A small sound classifier, trained from scratch.
Model: 22.8M parameters, mfcc input, arch conformer, activation gelu, moe soft, num experts 64, layers 6, width 256.
Training: muon at rate 0.02, 7700 steps, held-out accuracy 99%.
Data: trained on read English sentences (LibriTTS-R), 15625 training examples, 63.1 epochs.
Rows from block 3 of a small sound classifier, named by matrix and row number. Rows with one number belong to one neuron. Each number is 50 + 15 x the weight over its row's rms, rounded and kept within 0 to 99. All counts start at 0.
After each neuron's rows are labels from the 100 clips, of 14976, where the neuron reaches its highest value: "loudest band" is the band of the loudest frequency at the time of the peak; "strongest on" is what is common among them. Only what is clearly more common there than usual is listed. The data: read English sentences (LibriTTS-R). In brackets: how many of the 100, against the usual share in percent.
# fc1: first MLP up (model.blocks.3.ff1.fc1.weight, 1536x256), inputs 0-127
# fc2: first MLP down (model.blocks.3.ff1.fc2.weight, 256x1536, transposed), outputs 0-127

fc1.609:53 25 52 45 40 67 42 60 57 48 49 38 50 48 78 69 60 56 66 50 72 47 38 43 17 41 44 46 52 58 53 65 41 48 50 42 72 51 70 46 53 45 49 59 70 56 18 46 50 58 61 52 76 43 58 80 75 50 41 47 39 67 62 33 50 41 41 48 43 21 64 28 55 42 33 36 65 38 60 53 27 75 16 58 47 57 54 52 48 48 50 73 39 62 62 49 45 41 56 37 75 29 03 28 70 60 73 48 44 39 50 07 34 63 46 51 75 48 41 54 58 37 60 47 54 41 44 34
fc2.609:58 69 63 47 43 51 39 70 19 44 51 44 56 17 41 25 64 55 47 63 31 53 40 47 71 79 49 56 63 40 16 66 56 56 57 43 80 42 23 68 58 59 56 55 29 67 50 59 45 32 33 52 47 68 45 72 20 53 47 19 55 62 62 59 58 53 72 62 59 35 42 66 61 39 36 41 35 48 45 45 50 52 49 66 85 37 40 34 54 51 47 30 65 55 20 50 37 53 43 39 43 42 37 43 49 19 53 48 38 42 52 67 60 16 30 49 56 63 67 59 38 62 18 48 45 33 50 53
loudest band: 500 to 1000 Hz (25 vs 7.3)
strongest on: voice: male (77 vs 47.6)

fc1.18:63 56 47 70 28 49 36 65 41 38 40 52 59 50 80 39 70 48 51 38 54 71 59 78 60 20 26 29 33 39 14 63 61 53 35 49 24 50 46 44 24 66 48 69 60 56 38 45 54 56 54 29 29 45 58 58 41 49 61 64 46 48 48 79 65 36 66 34 35 00 68 59 41 64 30 49 74 55 45 77 30 72 51 48 57 56 61 35 51 82 44 26 39 41 53 47 25 41 69 64 44 38 51 53 40 53 42 49 46 53 47 25 48 65 54 47 47 81 48 50 76 41 67 58 68 32 42 46
fc2.18:61 41 99 44 39 72 77 41 71 46 59 57 43 69 52 70 47 43 28 46 58 50 64 66 45 43 57 56 33 44 50 34 50 39 38 42 49 33 44 50 35 34 36 59 39 49 67 60 63 24 48 51 65 51 80 63 55 40 59 69 44 30 58 47 47 45 55 64 49 51 84 57 60 55 74 53 69 62 45 42 36 81 54 46 77 60 24 44 52 23 40 82 46 75 72 56 73 58 32 54 34 79 32 38 44 42 49 63 57 39 55 49 57 28 48 53 66 54 58 59 55 71 48 57 67 60 56 51
loudest band: 500 to 1000 Hz (25 vs 7.3)
strongest on: voice: male (95 vs 47.6)

fc1.290:46 72 72 57 37 72 64 34 59 26 43 54 32 73 53 54 60 40 45 36 24 48 64 60 45 47 47 51 40 43 24 52 51 43 63 52 51 85 39 35 25 59 62 67 42 39 44 64 78 74 66 57 62 44 51 31 26 36 53 50 42 54 48 36 20 16 54 66 44 86 53 70 09 67 44 62 37 45 34 47 30 26 53 59 34 36 39 50 53 66 67 76 60 68 27 35 71 53 46 44 39 46 47 56 55 59 33 72 84 65 51 40 50 37 52 43 38 48 53 41 52 67 74 51 40 57 44 55
fc2.290:66 35 58 52 57 59 71 60 21 51 40 53 77 39 38 61 33 57 73 53 52 43 38 61 34 55 52 33 37 82 59 35 63 42 55 34 48 31 58 49 65 48 49 63 69 30 50 30 49 34 23 65 27 59 47 39 47 44 40 10 38 58 59 67 42 54 36 50 43 56 31 35 54 46 40 48 45 57 28 40 49 60 43 58 37 85 54 68 51 46 53 65 23 26 69 62 64 59 41 72 44 73 62 57 17 73 48 29 60 52 44 51 31 51 58 51 50 44 42 44 57 24 47 49 46 48 51 55
loudest band: 250 to 500 Hz (34 vs 12.1)
strongest on: voice: female (98 vs 52.4)

fc1.500:74 46 67 35 36 54 25 34 51 39 66 34 16 45 52 52 74 41 46 42 32 35 59 78 46 42 32 67 37 38 50 43 54 58 49 61 40 71 57 54 52 63 55 41 59 59 61 51 61 56 58 50 81 38 45 61 65 32 47 49 42 51 23 80 45 64 45 50 46 45 60 26 60 46 62 48 46 63 32 48 42 32 66 61 44 24 37 46 55 42 42 53 57 53 18 38 69 46 42 54 60 29 39 48 55 36 40 73 39 27 42 76 65 63 68 47 89 64 43 43 51 45 37 59 71 32 48 63
fc2.500:31 39 50 58 48 66 43 54 72 41 43 40 73 77 68 56 37 71 51 48 49 51 23 30 65 51 30 50 52 42 22 51 37 38 62 51 64 12 77 52 51 31 38 38 44 50 54 54 40 33 51 71 51 48 79 49 09 66 39 53 49 36 65 44 49 28 32 44 37 36 39 34 60 35 60 43 32 53 37 33 69 40 57 70 52 69 51 61 41 70 49 42 43 57 44 23 41 47 47 47 18 45 43 54 67 50 53 67 71 30 62 50 68 49 62 61 63 23 85 56 42 39 62 36 28 38 46 30
loudest band: 250 to 500 Hz (31 vs 12.1)
strongest on: voice: female (99 vs 52.4)

fc1.461:47 33 56 52 49 45 65 46 67 58 53 46 47 71 32 61 59 21 51 44 45 72 55 56 51 29 54 66 46 37 85 37 32 65 09 48 47 36 59 63 77 49 64 34 44 68 44 47 47 76 55 70 27 29 68 62 38 56 50 38 26 61 70 71 75 51 60 58 53 50 15 62 41 35 66 62 56 59 91 40 61 59 57 62 51 55 51 59 37 56 40 46 72 82 53 49 54 42 63 58 87 38 49 47 47 37 54 39 60 54 38 25 40 47 82 45 52 66 44 53 71 62 60 50 52 26 34 49
fc2.461:38 52 78 55 41 59 26 58 55 53 35 54 61 41 40 32 34 47 53 35 56 70 41 60 54 48 64 58 33 45 47 40 77 62 85 59 62 53 30 77 68 51 32 55 55 49 26 20 64 71 55 45 53 70 48 51 40 46 56 33 18 14 75 58 68 64 45 49 51 82 44 76 55 56 31 50 60 44 22 61 75 73 62 47 42 32 42 39 26 54 35 48 66 66 33 56 51 42 54 62 48 66 49 75 34 40 46 40 28 66 42 50 74 61 43 61 74 35 60 66 49 67 30 37 59 45 61 53
loudest band: 4000 to 8000 Hz (35 vs 5.2)
strongest on: voice: female (95 vs 52.4)

fc1.143:45 35 50 52 53 38 55 41 54 38 44 62 48 60 64 38 51 56 54 68 64 66 69 48 37 57 32 43 53 38 91 64 70 49 41 47 76 33 53 56 43 54 31 31 44 42 50 33 83 58 68 58 58 62 47 68 28 44 28 47 31 36 33 49 49 34 63 35 33 49 37 17 37 32 62 55 49 37 65 50 61 54 61 61 38 51 62 17 40 48 57 54 61 40 63 56 05 53 87 82 35 64 51 19 62 63 63 61 41 29 82 24 44 56 41 57 50 34 24 56 44 59 51 38 27 36 55 64
fc2.143:60 67 55 34 43 21 46 54 62 70 56 52 56 56 73 34 49 41 34 51 52 59 56 75 45 59 63 38 39 53 39 31 58 61 37 48 39 68 10 37 71 38 38 60 44 44 34 60 43 28 50 36 55 55 25 23 45 58 44 48 45 55 41 30 44 67 35 46 66 19 37 83 63 73 68 56 48 51 19 52 55 78 68 64 26 60 28 48 40 59 69 36 56 37 40 47 74 84 55 75 68 41 43 36 85 38 72 49 43 52 58 41 86 68 30 43 46 46 45 61 49 63 30 36 63 50 47 62
loudest band: 500 to 1000 Hz (28 vs 7.3)
strongest on: voice: male (97 vs 47.6)

fc1.10:25 33 58 62 37 50 67 62 35 47 54 44 56 37 40 60 35 63 48 70 57 49 57 51 37 66 27 63 49 36 42 46 49 71 88 44 57 50 41 49 45 60 42 46 24 58 22 34 66 36 80 81 54 48 60 55 67 62 50 44 73 52 54 39 50 56 53 46 48 35 32 46 32 35 45 65 38 50 41 30 71 71 55 28 51 67 36 44 49 36 42 35 01 54 44 49 79 73 71 40 36 16 57 37 45 41 60 66 48 56 76 25 56 53 63 45 35 44 37 46 32 66 30 39 37 42 50 72
fc2.10:57 79 51 20 51 43 57 34 35 51 49 48 27 55 35 59 31 56 48 60 55 36 61 56 49 74 71 58 55 50 40 56 53 47 41 29 45 27 73 49 33 60 72 52 31 52 43 70 50 49 23 71 69 36 76 63 53 42 74 55 39 60 64 75 40 59 62 41 49 37 36 49 58 65 25 40 66 61 70 39 46 62 60 68 46 40 27 59 54 61 44 60 57 90 40 26 30 59 40 73 52 53 32 35 52 56 53 46 57 51 32 66 41 53 11 52 41 59 58 21 77 29 39 47 50 53 57 47
loudest band: 250 to 500 Hz (45 vs 12.1)
strongest on: voice: male (98 vs 47.6)

fc1.86:60 45 62 38 69 65 69 50 47 30 54 30 75 42 61 63 44 33 26 52 58 50 45 41 51 63 39 45 53 60 33 32 39 68 59 36 43 58 31 57 37 36 58 62 55 31 45 68 82 32 47 30 53 35 45 93 71 67 51 64 61 57 38 63 72 70 55 57 38 30 32 70 55 38 48 39 19 67 90 69 60 45 40 52 63 61 47 49 75 83 37 44 38 48 42 50 29 48 66 56 34 62 56 41 53 64 46 24 56 37 56 58 56 44 59 71 37 53 22 83 43 55 50 60 51 50 39 60
fc2.86:53 59 51 50 67 57 37 50 53 58 51 33 55 52 37 43 70 50 41 42 24 71 33 60 29 64 44 48 63 47 60 54 49 70 53 29 49 47 68 46 35 67 24 47 43 47 54 55 49 27 35 62 86 49 41 61 31 59 31 41 72 52 54 26 42 39 51 03 38 24 57 28 55 42 58 59 26 47 49 53 71 62 53 60 52 39 30 47 48 26 47 80 36 31 60 34 58 57 19 48 59 53 37 39 44 65 45 82 44 91 49 36 32 61 17 65 62 79 66 32 56 53 53 36 42 52 59 42
loudest band: 500 to 1000 Hz (27 vs 7.3)
strongest on: voice: male (79 vs 47.6)

fc1.396:49 70 43 36 42 27 39 74 92 46 63 71 68 74 47 52 38 39 51 49 55 46 39 61 69 50 51 18 64 50 33 60 75 46 45 44 43 29 64 63 62 48 60 28 33 48 34 62 58 98 39 50 30 38 57 53 61 48 30 65 43 62 57 52 59 60 69 43 23 55 66 52 56 35 62 78 74 44 61 31 70 54 57 48 24 62 39 50 21 46 27 60 55 56 47 65 49 32 52 44 51 57 45 18 73 59 37 66 44 62 53 27 55 65 49 62 62 70 19 45 74 79 30 56 30 51 52 50
fc2.396:69 53 54 59 67 19 46 80 53 62 28 43 78 30 58 40 71 49 19 36 44 61 57 35 52 57 63 65 41 74 46 54 55 57 52 62 34 40 27 57 45 71 46 70 55 54 40 41 48 62 75 49 56 71 38 58 58 55 68 07 47 56 33 57 53 57 58 39 60 55 41 20 44 44 25 76 43 53 54 56 48 49 41 60 28 37 20 59 62 69 24 41 56 59 42 52 38 51 32 19 66 49 30 54 87 33 75 31 37 53 55 52 45 61 69 70 69 76 50 54 25 72 27 58 48 63 61 49
loudest band: 500 to 1000 Hz (31 vs 7.3)
strongest on: voice: male (97 vs 47.6)

fc1.399:56 48 53 55 44 74 52 26 72 51 40 30 06 29 38 62 32 52 68 45 61 70 48 45 45 63 37 15 46 39 50 45 60 56 61 60 46 39 31 63 69 28 07 57 25 57 57 45 26 53 67 29 65 51 50 35 67 24 61 46 42 51 55 46 31 56 18 29 48 25 47 63 59 73 64 66 59 46 59 42 50 46 44 59 39 68 54 81 76 54 63 66 78 31 78 27 54 43 46 35 16 65 46 56 47 28 19 63 64 59 39 71 63 27 66 11 51 47 60 38 48 53 54 63 29 42 74 47
fc2.399:42 70 30 43 56 61 59 63 42 76 54 57 91 71 57 32 84 36 72 68 37 22 67 62 75 38 51 73 82 47 61 64 58 55 32 39 79 75 42 51 65 68 80 61 50 45 57 43 66 52 36 48 31 56 67 48 49 44 33 46 39 46 46 66 44 61 35 44 38 60 27 51 69 29 65 59 39 87 37 42 63 38 82 25 57 26 46 64 35 28 43 39 56 71 58 51 61 58 63 48 49 47 61 45 46 73 63 50 74 42 68 38 48 60 61 38 47 37 62 30 36 49 58 50 49 54 48 43
loudest band: 500 to 1000 Hz (33 vs 7.3)
strongest on: voice: female (82 vs 52.4)

fc1.16:56 47 24 48 60 52 50 58 88 39 48 64 61 51 84 77 45 36 76 60 50 53 52 67 88 72 33 44 35 26 37 51 52 55 75 48 76 38 34 48 44 50 51 74 45 38 41 48 74 34 66 54 38 30 44 66 33 54 38 50 56 41 59 45 54 47 58 56 40 24 30 38 38 69 40 43 33 53 48 61 74 47 53 66 26 21 49 49 37 37 61 53 60 61 81 34 56 41 60 51 48 44 33 31 76 54 27 70 58 42 31 29 68 64 33 71 42 69 39 46 53 31 67 71 74 52 55 60
fc2.16:53 34 60 04 65 64 45 51 37 75 46 33 58 65 65 33 39 47 40 64 54 52 55 67 45 66 58 52 35 43 43 78 23 27 32 27 54 61 64 44 62 48 43 52 35 69 60 25 65 22 55 20 46 50 54 34 44 65 52 40 58 24 56 48 55 41 60 65 60 44 59 46 61 55 26 47 53 20 36 41 38 49 29 39 44 49 49 42 14 55 43 34 50 56 28 64 28 46 52 62 53 30 44 61 61 36 64 38 59 34 49 55 55 62 49 46 45 43 57 78 17 56 36 58 51 62 47 51
loudest band: 500 to 1000 Hz (28 vs 7.3)
strongest on: voice: male (89 vs 47.6)

fc1.444:39 35 73 61 56 35 52 40 66 34 49 17 41 47 45 51 31 69 61 43 57 56 36 42 56 36 52 78 50 31 45 33 40 48 59 51 31 35 48 37 32 30 42 72 30 21 52 74 48 41 86 91 39 76 50 52 42 93 80 48 55 50 66 68 36 24 47 41 49 41 94 61 38 37 22 52 52 56 62 54 44 67 41 67 61 24 40 73 74 49 56 35 72 47 32 56 60 76 50 34 62 68 38 60 63 38 48 35 61 42 23 39 43 15 49 60 57 44 82 61 56 59 67 22 63 48 42 74
fc2.444:62 62 55 32 38 54 52 53 51 38 63 61 75 57 38 34 55 09 48 62 51 56 35 45 38 57 19 50 56 70 46 46 45 50 46 32 59 64 75 28 22 28 59 47 65 44 65 51 61 45 52 23 43 29 57 61 49 48 22 54 43 39 44 68 52 55 38 38 63 58 25 70 31 57 47 49 53 28 46 34 33 49 74 63 40 28 16 33 58 45 24 70 36 38 58 52 73 48 27 19 42 39 53 72 55 22 47 56 52 82 35 53 57 49 09 20 67 68 32 48 44 55 26 49 52 19 45 14
loudest band: 250 to 500 Hz (38 vs 12.1)
strongest on: voice: male (91 vs 47.6)

fc1.516:54 17 60 41 40 33 67 52 68 80 69 50 67 70 50 39 39 68 36 76 59 61 57 45 72 80 63 53 60 40 61 56 66 41 44 39 61 46 41 73 38 60 48 42 51 31 21 57 10 36 31 68 56 47 58 00 50 49 63 36 78 44 47 41 53 56 35 39 42 15 43 46 63 62 56 63 72 76 28 46 55 34 61 84 43 44 60 56 51 70 47 59 31 35 58 55 28 44 24 37 65 52 42 43 48 57 45 45 47 60 52 32 56 57 39 51 45 53 38 33 54 92 35 35 31 54 52 48
fc2.516:42 48 31 51 34 69 17 42 62 36 49 30 34 29 44 44 76 52 59 31 60 37 50 58 32 50 47 67 39 29 39 55 63 56 46 63 32 35 44 26 52 45 31 43 26 72 19 70 62 19 74 73 75 62 40 50 32 44 36 51 34 46 52 52 41 38 42 39 52 53 39 66 36 63 45 72 43 51 26 46 52 46 33 87 68 24 22 40 48 65 55 31 49 55 49 68 51 68 64 61 39 51 63 47 63 15 62 36 46 56 31 44 27 67 40 30 55 49 42 56 40 35 76 38 73 33 41 55
loudest band: 4000 to 8000 Hz (32 vs 5.2)
strongest on: voice: female (100 vs 52.4)

fc1.85:59 50 53 64 39 50 58 46 63 89 56 54 48 41 46 49 43 45 52 47 69 48 54 48 42 52 40 71 25 66 55 51 60 73 50 71 67 82 08 37 27 57 56 59 29 38 50 73 49 61 44 56 25 66 45 24 87 62 54 59 65 59 58 52 38 67 24 77 62 43 29 58 45 41 58 19 26 38 80 44 61 49 37 21 30 59 49 71 61 27 33 62 73 43 52 79 63 74 59 32 48 33 72 37 66 19 72 57 36 49 28 42 46 60 52 66 41 44 21 59 43 50 26 62 38 54 52 87
fc2.85:46 69 37 27 49 50 58 50 75 31 67 35 28 54 54 63 39 56 49 31 73 62 65 54 35 53 34 61 31 70 48 61 27 38 67 32 28 46 61 63 41 38 47 41 33 61 53 25 51 44 34 44 67 63 83 81 36 49 62 38 53 53 49 54 34 41 32 52 62 57 70 61 48 45 64 31 36 64 73 56 57 49 50 20 43 23 62 67 30 63 68 63 41 68 41 42 59 47 66 32 48 44 34 39 31 63 36 26 82 59 67 31 20 51 42 47 58 66 43 30 49 53 58 49 64 64 44 71
loudest band: 250 to 500 Hz (42 vs 12.1)
strongest on: voice: male (94 vs 47.6)

fc1.166:29 47 41 17 58 37 58 58 38 54 56 47 73 42 24 47 64 62 59 82 57 26 35 70 29 62 54 77 59 51 32 67 57 51 46 94 65 44 58 66 25 66 67 46 61 57 54 59 51 73 44 51 51 39 22 71 49 26 57 56 48 35 38 77 88 35 57 57 39 28 50 43 56 42 77 49 41 58 34 49 50 53 46 55 62 32 37 68 57 78 68 28 48 53 47 48 26 42 60 30 65 27 74 58 38 23 33 48 42 86 38 34 35 43 36 42 68 38 38 61 54 37 31 23 46 60 57 61
fc2.166:57 40 61 76 42 64 70 58 42 57 57 53 48 29 39 50 77 32 43 66 53 63 65 32 58 59 69 49 48 24 50 75 42 45 28 48 56 59 45 20 49 54 08 41 52 80 78 62 71 69 19 49 59 58 50 46 76 39 49 44 58 69 56 49 62 47 67 53 64 35 43 83 62 40 63 55 39 63 57 56 43 71 75 51 37 40 50 67 39 41 59 33 49 46 48 53 50 52 23 20 38 79 41 50 46 48 70 56 53 48 26 58 49 53 37 12 55 49 36 37 73 62 81 60 37 47 70 46
loudest band: 500 to 1000 Hz (34 vs 7.3)
strongest on: voice: male (97 vs 47.6)

fc1.321:45 67 52 39 65 75 64 34 41 58 49 59 51 65 57 75 59 61 57 40 71 37 65 55 36 73 35 73 74 75 41 47 39 78 34 51 50 62 43 79 31 58 41 60 66 31 41 60 44 69 65 30 44 52 11 65 40 69 47 67 54 40 85 44 25 47 41 67 62 39 44 68 81 49 20 25 46 35 66 72 44 10 61 27 45 54 63 77 64 31 46 37 37 40 42 31 54 57 52 39 52 37 35 41 53 40 52 83 70 63 56 30 59 50 69 65 50 24 59 34 69 55 64 41 65 56 62 44
fc2.321:61 33 41 48 46 60 54 62 43 55 41 09 19 56 46 53 52 54 66 64 53 51 51 54 49 47 58 58 51 55 78 38 30 53 74 38 31 31 53 44 08 88 54 59 49 56 62 36 58 65 30 63 69 26 67 55 60 46 75 35 81 41 67 33 32 10 25 56 39 81 71 47 57 57 52 50 32 22 51 40 31 37 68 63 48 38 39 45 37 65 38 59 55 52 73 74 53 48 57 25 64 58 63 42 66 70 54 14 38 69 33 38 56 68 43 30 63 66 45 46 55 56 62 51 64 60 43 72
loudest band: 250 to 500 Hz (29 vs 12.1)
strongest on: voice: female (91 vs 52.4)

fc1.141:31 45 55 51 62 50 44 66 55 52 60 48 47 36 36 86 66 45 50 59 38 72 14 44 40 72 65 54 15 53 35 35 39 47 91 48 40 45 42 12 40 66 37 52 65 62 43 68 48 63 67 57 65 54 46 51 85 44 85 57 44 39 21 56 39 58 62 47 42 37 42 77 45 33 60 62 36 42 26 56 43 42 37 53 71 37 63 46 75 41 55 61 51 40 84 40 49 78 39 52 50 34 68 51 44 49 53 29 79 54 57 68 32 23 52 59 52 79 54 67 68 24 25 55 33 58 69 42
fc2.141:74 70 58 30 43 65 64 30 69 43 59 41 74 71 54 31 39 44 46 65 23 50 50 57 80 39 46 45 65 71 44 43 20 45 00 10 62 41 43 74 61 36 46 50 57 34 50 23 65 37 50 41 37 38 44 24 38 39 31 51 50 26 70 26 55 46 41 61 55 32 66 42 45 44 54 51 29 52 74 49 51 19 56 62 44 67 56 58 29 69 61 48 47 86 36 59 36 09 75 44 41 64 56 40 41 64 50 39 55 51 55 40 25 60 68 81 61 54 43 53 78 52 67 43 69 72 60 46
loudest band: 250 to 500 Hz (33 vs 12.1)
strongest on: voice: female (96 vs 52.4)

fc1.367:63 54 57 30 68 38 32 67 46 61 21 65 38 37 51 72 44 64 50 53 49 58 32 41 74 25 32 60 36 42 45 39 64 66 40 36 47 69 24 48 74 50 78 31 29 40 42 46 51 47 40 38 65 73 28 56 51 44 45 35 56 66 40 48 58 38 36 56 68 36 45 62 39 22 44 69 47 35 50 51 81 39 62 70 53 36 56 40 80 47 72 34 37 43 42 74 36 67 60 20 40 18 48 69 56 51 49 34 53 48 51 43 35 58 57 85 74 65 36 34 63 25 71 46 47 56 31 63
fc2.367:58 32 56 49 63 70 63 36 58 53 38 31 60 54 38 42 49 62 51 51 55 44 35 66 19 35 80 71 59 55 50 54 66 70 45 44 58 75 76 64 48 33 63 45 33 67 45 65 81 62 60 67 55 46 58 47 38 45 45 63 59 44 49 20 56 22 66 54 40 47 76 44 51 66 28 15 37 45 53 63 60 56 32 46 24 49 53 75 60 53 20 39 51 64 47 43 61 44 41 38 51 48 71 39 45 78 47 74 47 70 48 43 50 39 61 58 38 45 50 45 63 39 44 36 71 72 71 47
loudest band: 250 to 500 Hz (47 vs 12.1)
strongest on: voice: male (93 vs 47.6)

fc1.189:38 59 53 64 34 53 51 99 54 66 66 38 26 60 52 32 50 59 78 42 66 47 12 36 88 16 31 35 64 35 48 43 32 52 28 31 60 58 57 50 61 46 45 38 36 56 69 47 72 62 30 28 52 45 46 65 52 67 76 35 55 59 47 46 51 20 52 56 28 44 49 45 63 31 52 64 54 30 66 58 64 59 67 48 55 46 26 27 45 32 50 64 42 46 51 69 60 54 68 63 53 65 53 72 71 31 38 47 46 60 57 26 49 62 27 20 45 38 48 56 34 54 31 63 26 64 55 66
fc2.189:65 41 58 39 62 27 48 49 47 32 41 25 63 39 35 52 62 63 49 34 47 53 62 52 67 52 52 48 45 18 61 67 63 29 47 76 57 55 58 63 71 64 50 56 60 47 51 43 59 66 30 85 59 80 53 29 29 49 39 50 40 68 27 48 47 58 76 42 55 36 36 43 36 67 50 60 36 49 79 43 32 64 41 20 41 42 40 49 51 61 54 39 66 76 27 68 55 42 67 74 59 22 51 50 61 48 27 54 41 55 72 32 77 44 51 68 57 78 58 43 45 65 61 69 44 46 69 30
loudest band: 2000 to 4000 Hz (40 vs 2.3)
strongest on: voice: male (92 vs 47.6)

fc1.408:29 51 68 60 58 46 38 67 09 18 57 66 52 45 27 34 73 34 55 47 51 82 99 53 37 33 66 58 22 41 77 48 63 57 40 40 47 68 48 52 63 32 54 38 51 51 48 39 23 60 48 28 30 67 71 33 52 55 68 67 39 48 51 45 48 33 44 61 62 50 62 46 43 43 66 45 70 70 57 85 51 43 56 50 27 58 47 50 95 65 62 75 45 53 47 49 52 45 39 28 61 49 24 36 41 46 59 56 81 42 59 68 68 43 54 73 43 63 44 40 49 43 42 58 33 52 55 68
fc2.408:59 73 67 30 59 39 38 31 77 52 37 60 60 48 60 71 20 47 48 54 60 34 62 48 43 66 41 43 76 84 34 35 51 42 39 48 42 31 40 56 45 73 39 40 50 47 35 50 77 65 75 31 35 64 64 52 40 65 47 61 40 45 38 51 47 48 23 46 56 55 34 41 36 50 56 27 89 96 80 64 31 55 75 60 49 54 54 58 53 47 65 81 70 57 76 46 48 27 57 72 50 60 26 23 40 44 51 56 48 50 24 26 09 62 43 70 40 66 60 51 47 48 63 25 48 31 38 63
loudest band: 250 to 500 Hz (36 vs 12.1)
strongest on: voice: male (97 vs 47.6)

fc1.571:27 38 25 69 51 50 77 49 64 64 67 38 67 33 59 57 68 20 32 66 44 43 75 13 76 63 69 53 70 55 51 41 25 60 31 33 43 36 73 41 54 46 34 36 36 45 36 60 51 60 48 35 54 45 29 77 66 31 36 38 37 82 56 54 75 35 53 65 55 49 66 50 32 60 42 63 37 63 71 24 29 67 49 51 79 36 46 40 49 49 65 58 56 65 58 31 21 52 51 42 40 45 26 35 27 51 68 33 43 65 75 52 59 52 47 60 69 37 50 75 25 47 74 22 67 35 50 38
fc2.571:52 48 50 37 32 31 33 53 33 47 51 73 36 42 67 57 33 32 39 41 41 50 55 48 42 75 41 49 29 39 42 74 69 66 89 67 57 65 01 71 50 32 42 69 34 46 63 43 74 29 69 20 59 69 59 39 57 51 65 45 33 37 40 53 66 74 52 44 45 45 37 75 54 58 49 41 48 43 25 56 64 59 52 47 48 33 44 46 64 44 47 42 38 51 32 55 43 62 60 51 61 48 39 49 57 54 31 61 38 44 51 60 55 32 54 36 58 49 50 29 30 59 45 70 66 69 76 19
loudest band: 500 to 1000 Hz (40 vs 7.3)
strongest on: voice: male (99 vs 47.6)

fc1.270:61 53 50 65 34 59 39 79 66 46 16 20 51 34 27 53 35 39 46 49 52 44 47 56 71 54 40 28 61 70 74 35 37 46 27 62 55 50 72 33 75 39 47 37 42 45 45 42 59 47 45 54 66 48 57 49 36 56 13 43 35 53 37 34 38 44 21 53 42 68 64 69 35 87 29 59 55 36 74 36 48 43 53 63 39 59 23 59 61 51 56 38 49 43 43 73 24 46 51 69 50 47 63 55 42 60 53 40 74 68 54 29 38 46 57 21 53 34 54 47 51 42 39 73 77 41 26 51
fc2.270:44 59 36 33 44 54 39 54 17 38 68 54 54 67 41 59 62 66 93 77 53 73 56 34 41 47 76 73 30 38 74 52 60 60 97 65 39 44 31 71 70 53 51 59 36 70 35 44 53 62 35 39 68 50 31 43 58 27 47 53 48 55 25 33 70 62 60 50 45 48 25 63 65 53 40 42 39 19 43 55 35 55 68 65 14 44 58 25 54 48 44 40 53 57 50 41 48 83 47 56 20 40 48 45 52 58 13 51 24 49 73 53 56 43 51 41 51 56 32 59 56 51 67 63 32 68 41 50
loudest band: 500 to 1000 Hz (28 vs 7.3)
strongest on: voice: male (93 vs 47.6)

fc1.567:61 38 49 37 58 55 49 65 25 30 30 51 58 52 52 64 57 43 56 47 82 62 56 50 36 50 30 75 70 56 43 64 35 68 60 25 74 51 44 40 26 73 50 51 22 54 53 81 60 47 74 59 49 50 54 69 85 25 34 63 51 46 58 48 39 63 15 49 54 66 65 61 48 12 32 49 35 59 44 40 58 25 19 38 63 33 61 40 55 55 44 35 42 54 56 31 45 58 85 46 56 68 94 53 24 59 74 30 44 82 46 25 62 44 70 57 59 49 41 56 46 59 48 35 57 53 77 38
fc2.567:60 69 31 40 48 58 43 45 35 54 66 56 39 54 41 45 46 50 36 42 63 53 58 38 62 64 47 58 53 49 28 51 43 39 62 64 41 39 24 45 15 64 40 44 54 51 44 55 13 61 38 81 42 45 63 43 57 56 43 37 89 48 35 40 22 25 28 40 49 63 76 44 37 55 70 62 54 34 58 68 54 29 48 40 45 80 27 63 84 50 31 44 45 58 46 39 45 74 33 19 56 68 59 37 51 35 51 68 59 49 60 81 28 69 71 63 40 68 25 18 30 51 62 45 57 43 36 37
loudest band: 250 to 500 Hz (31 vs 12.1)
strongest on: voice: male (95 vs 47.6)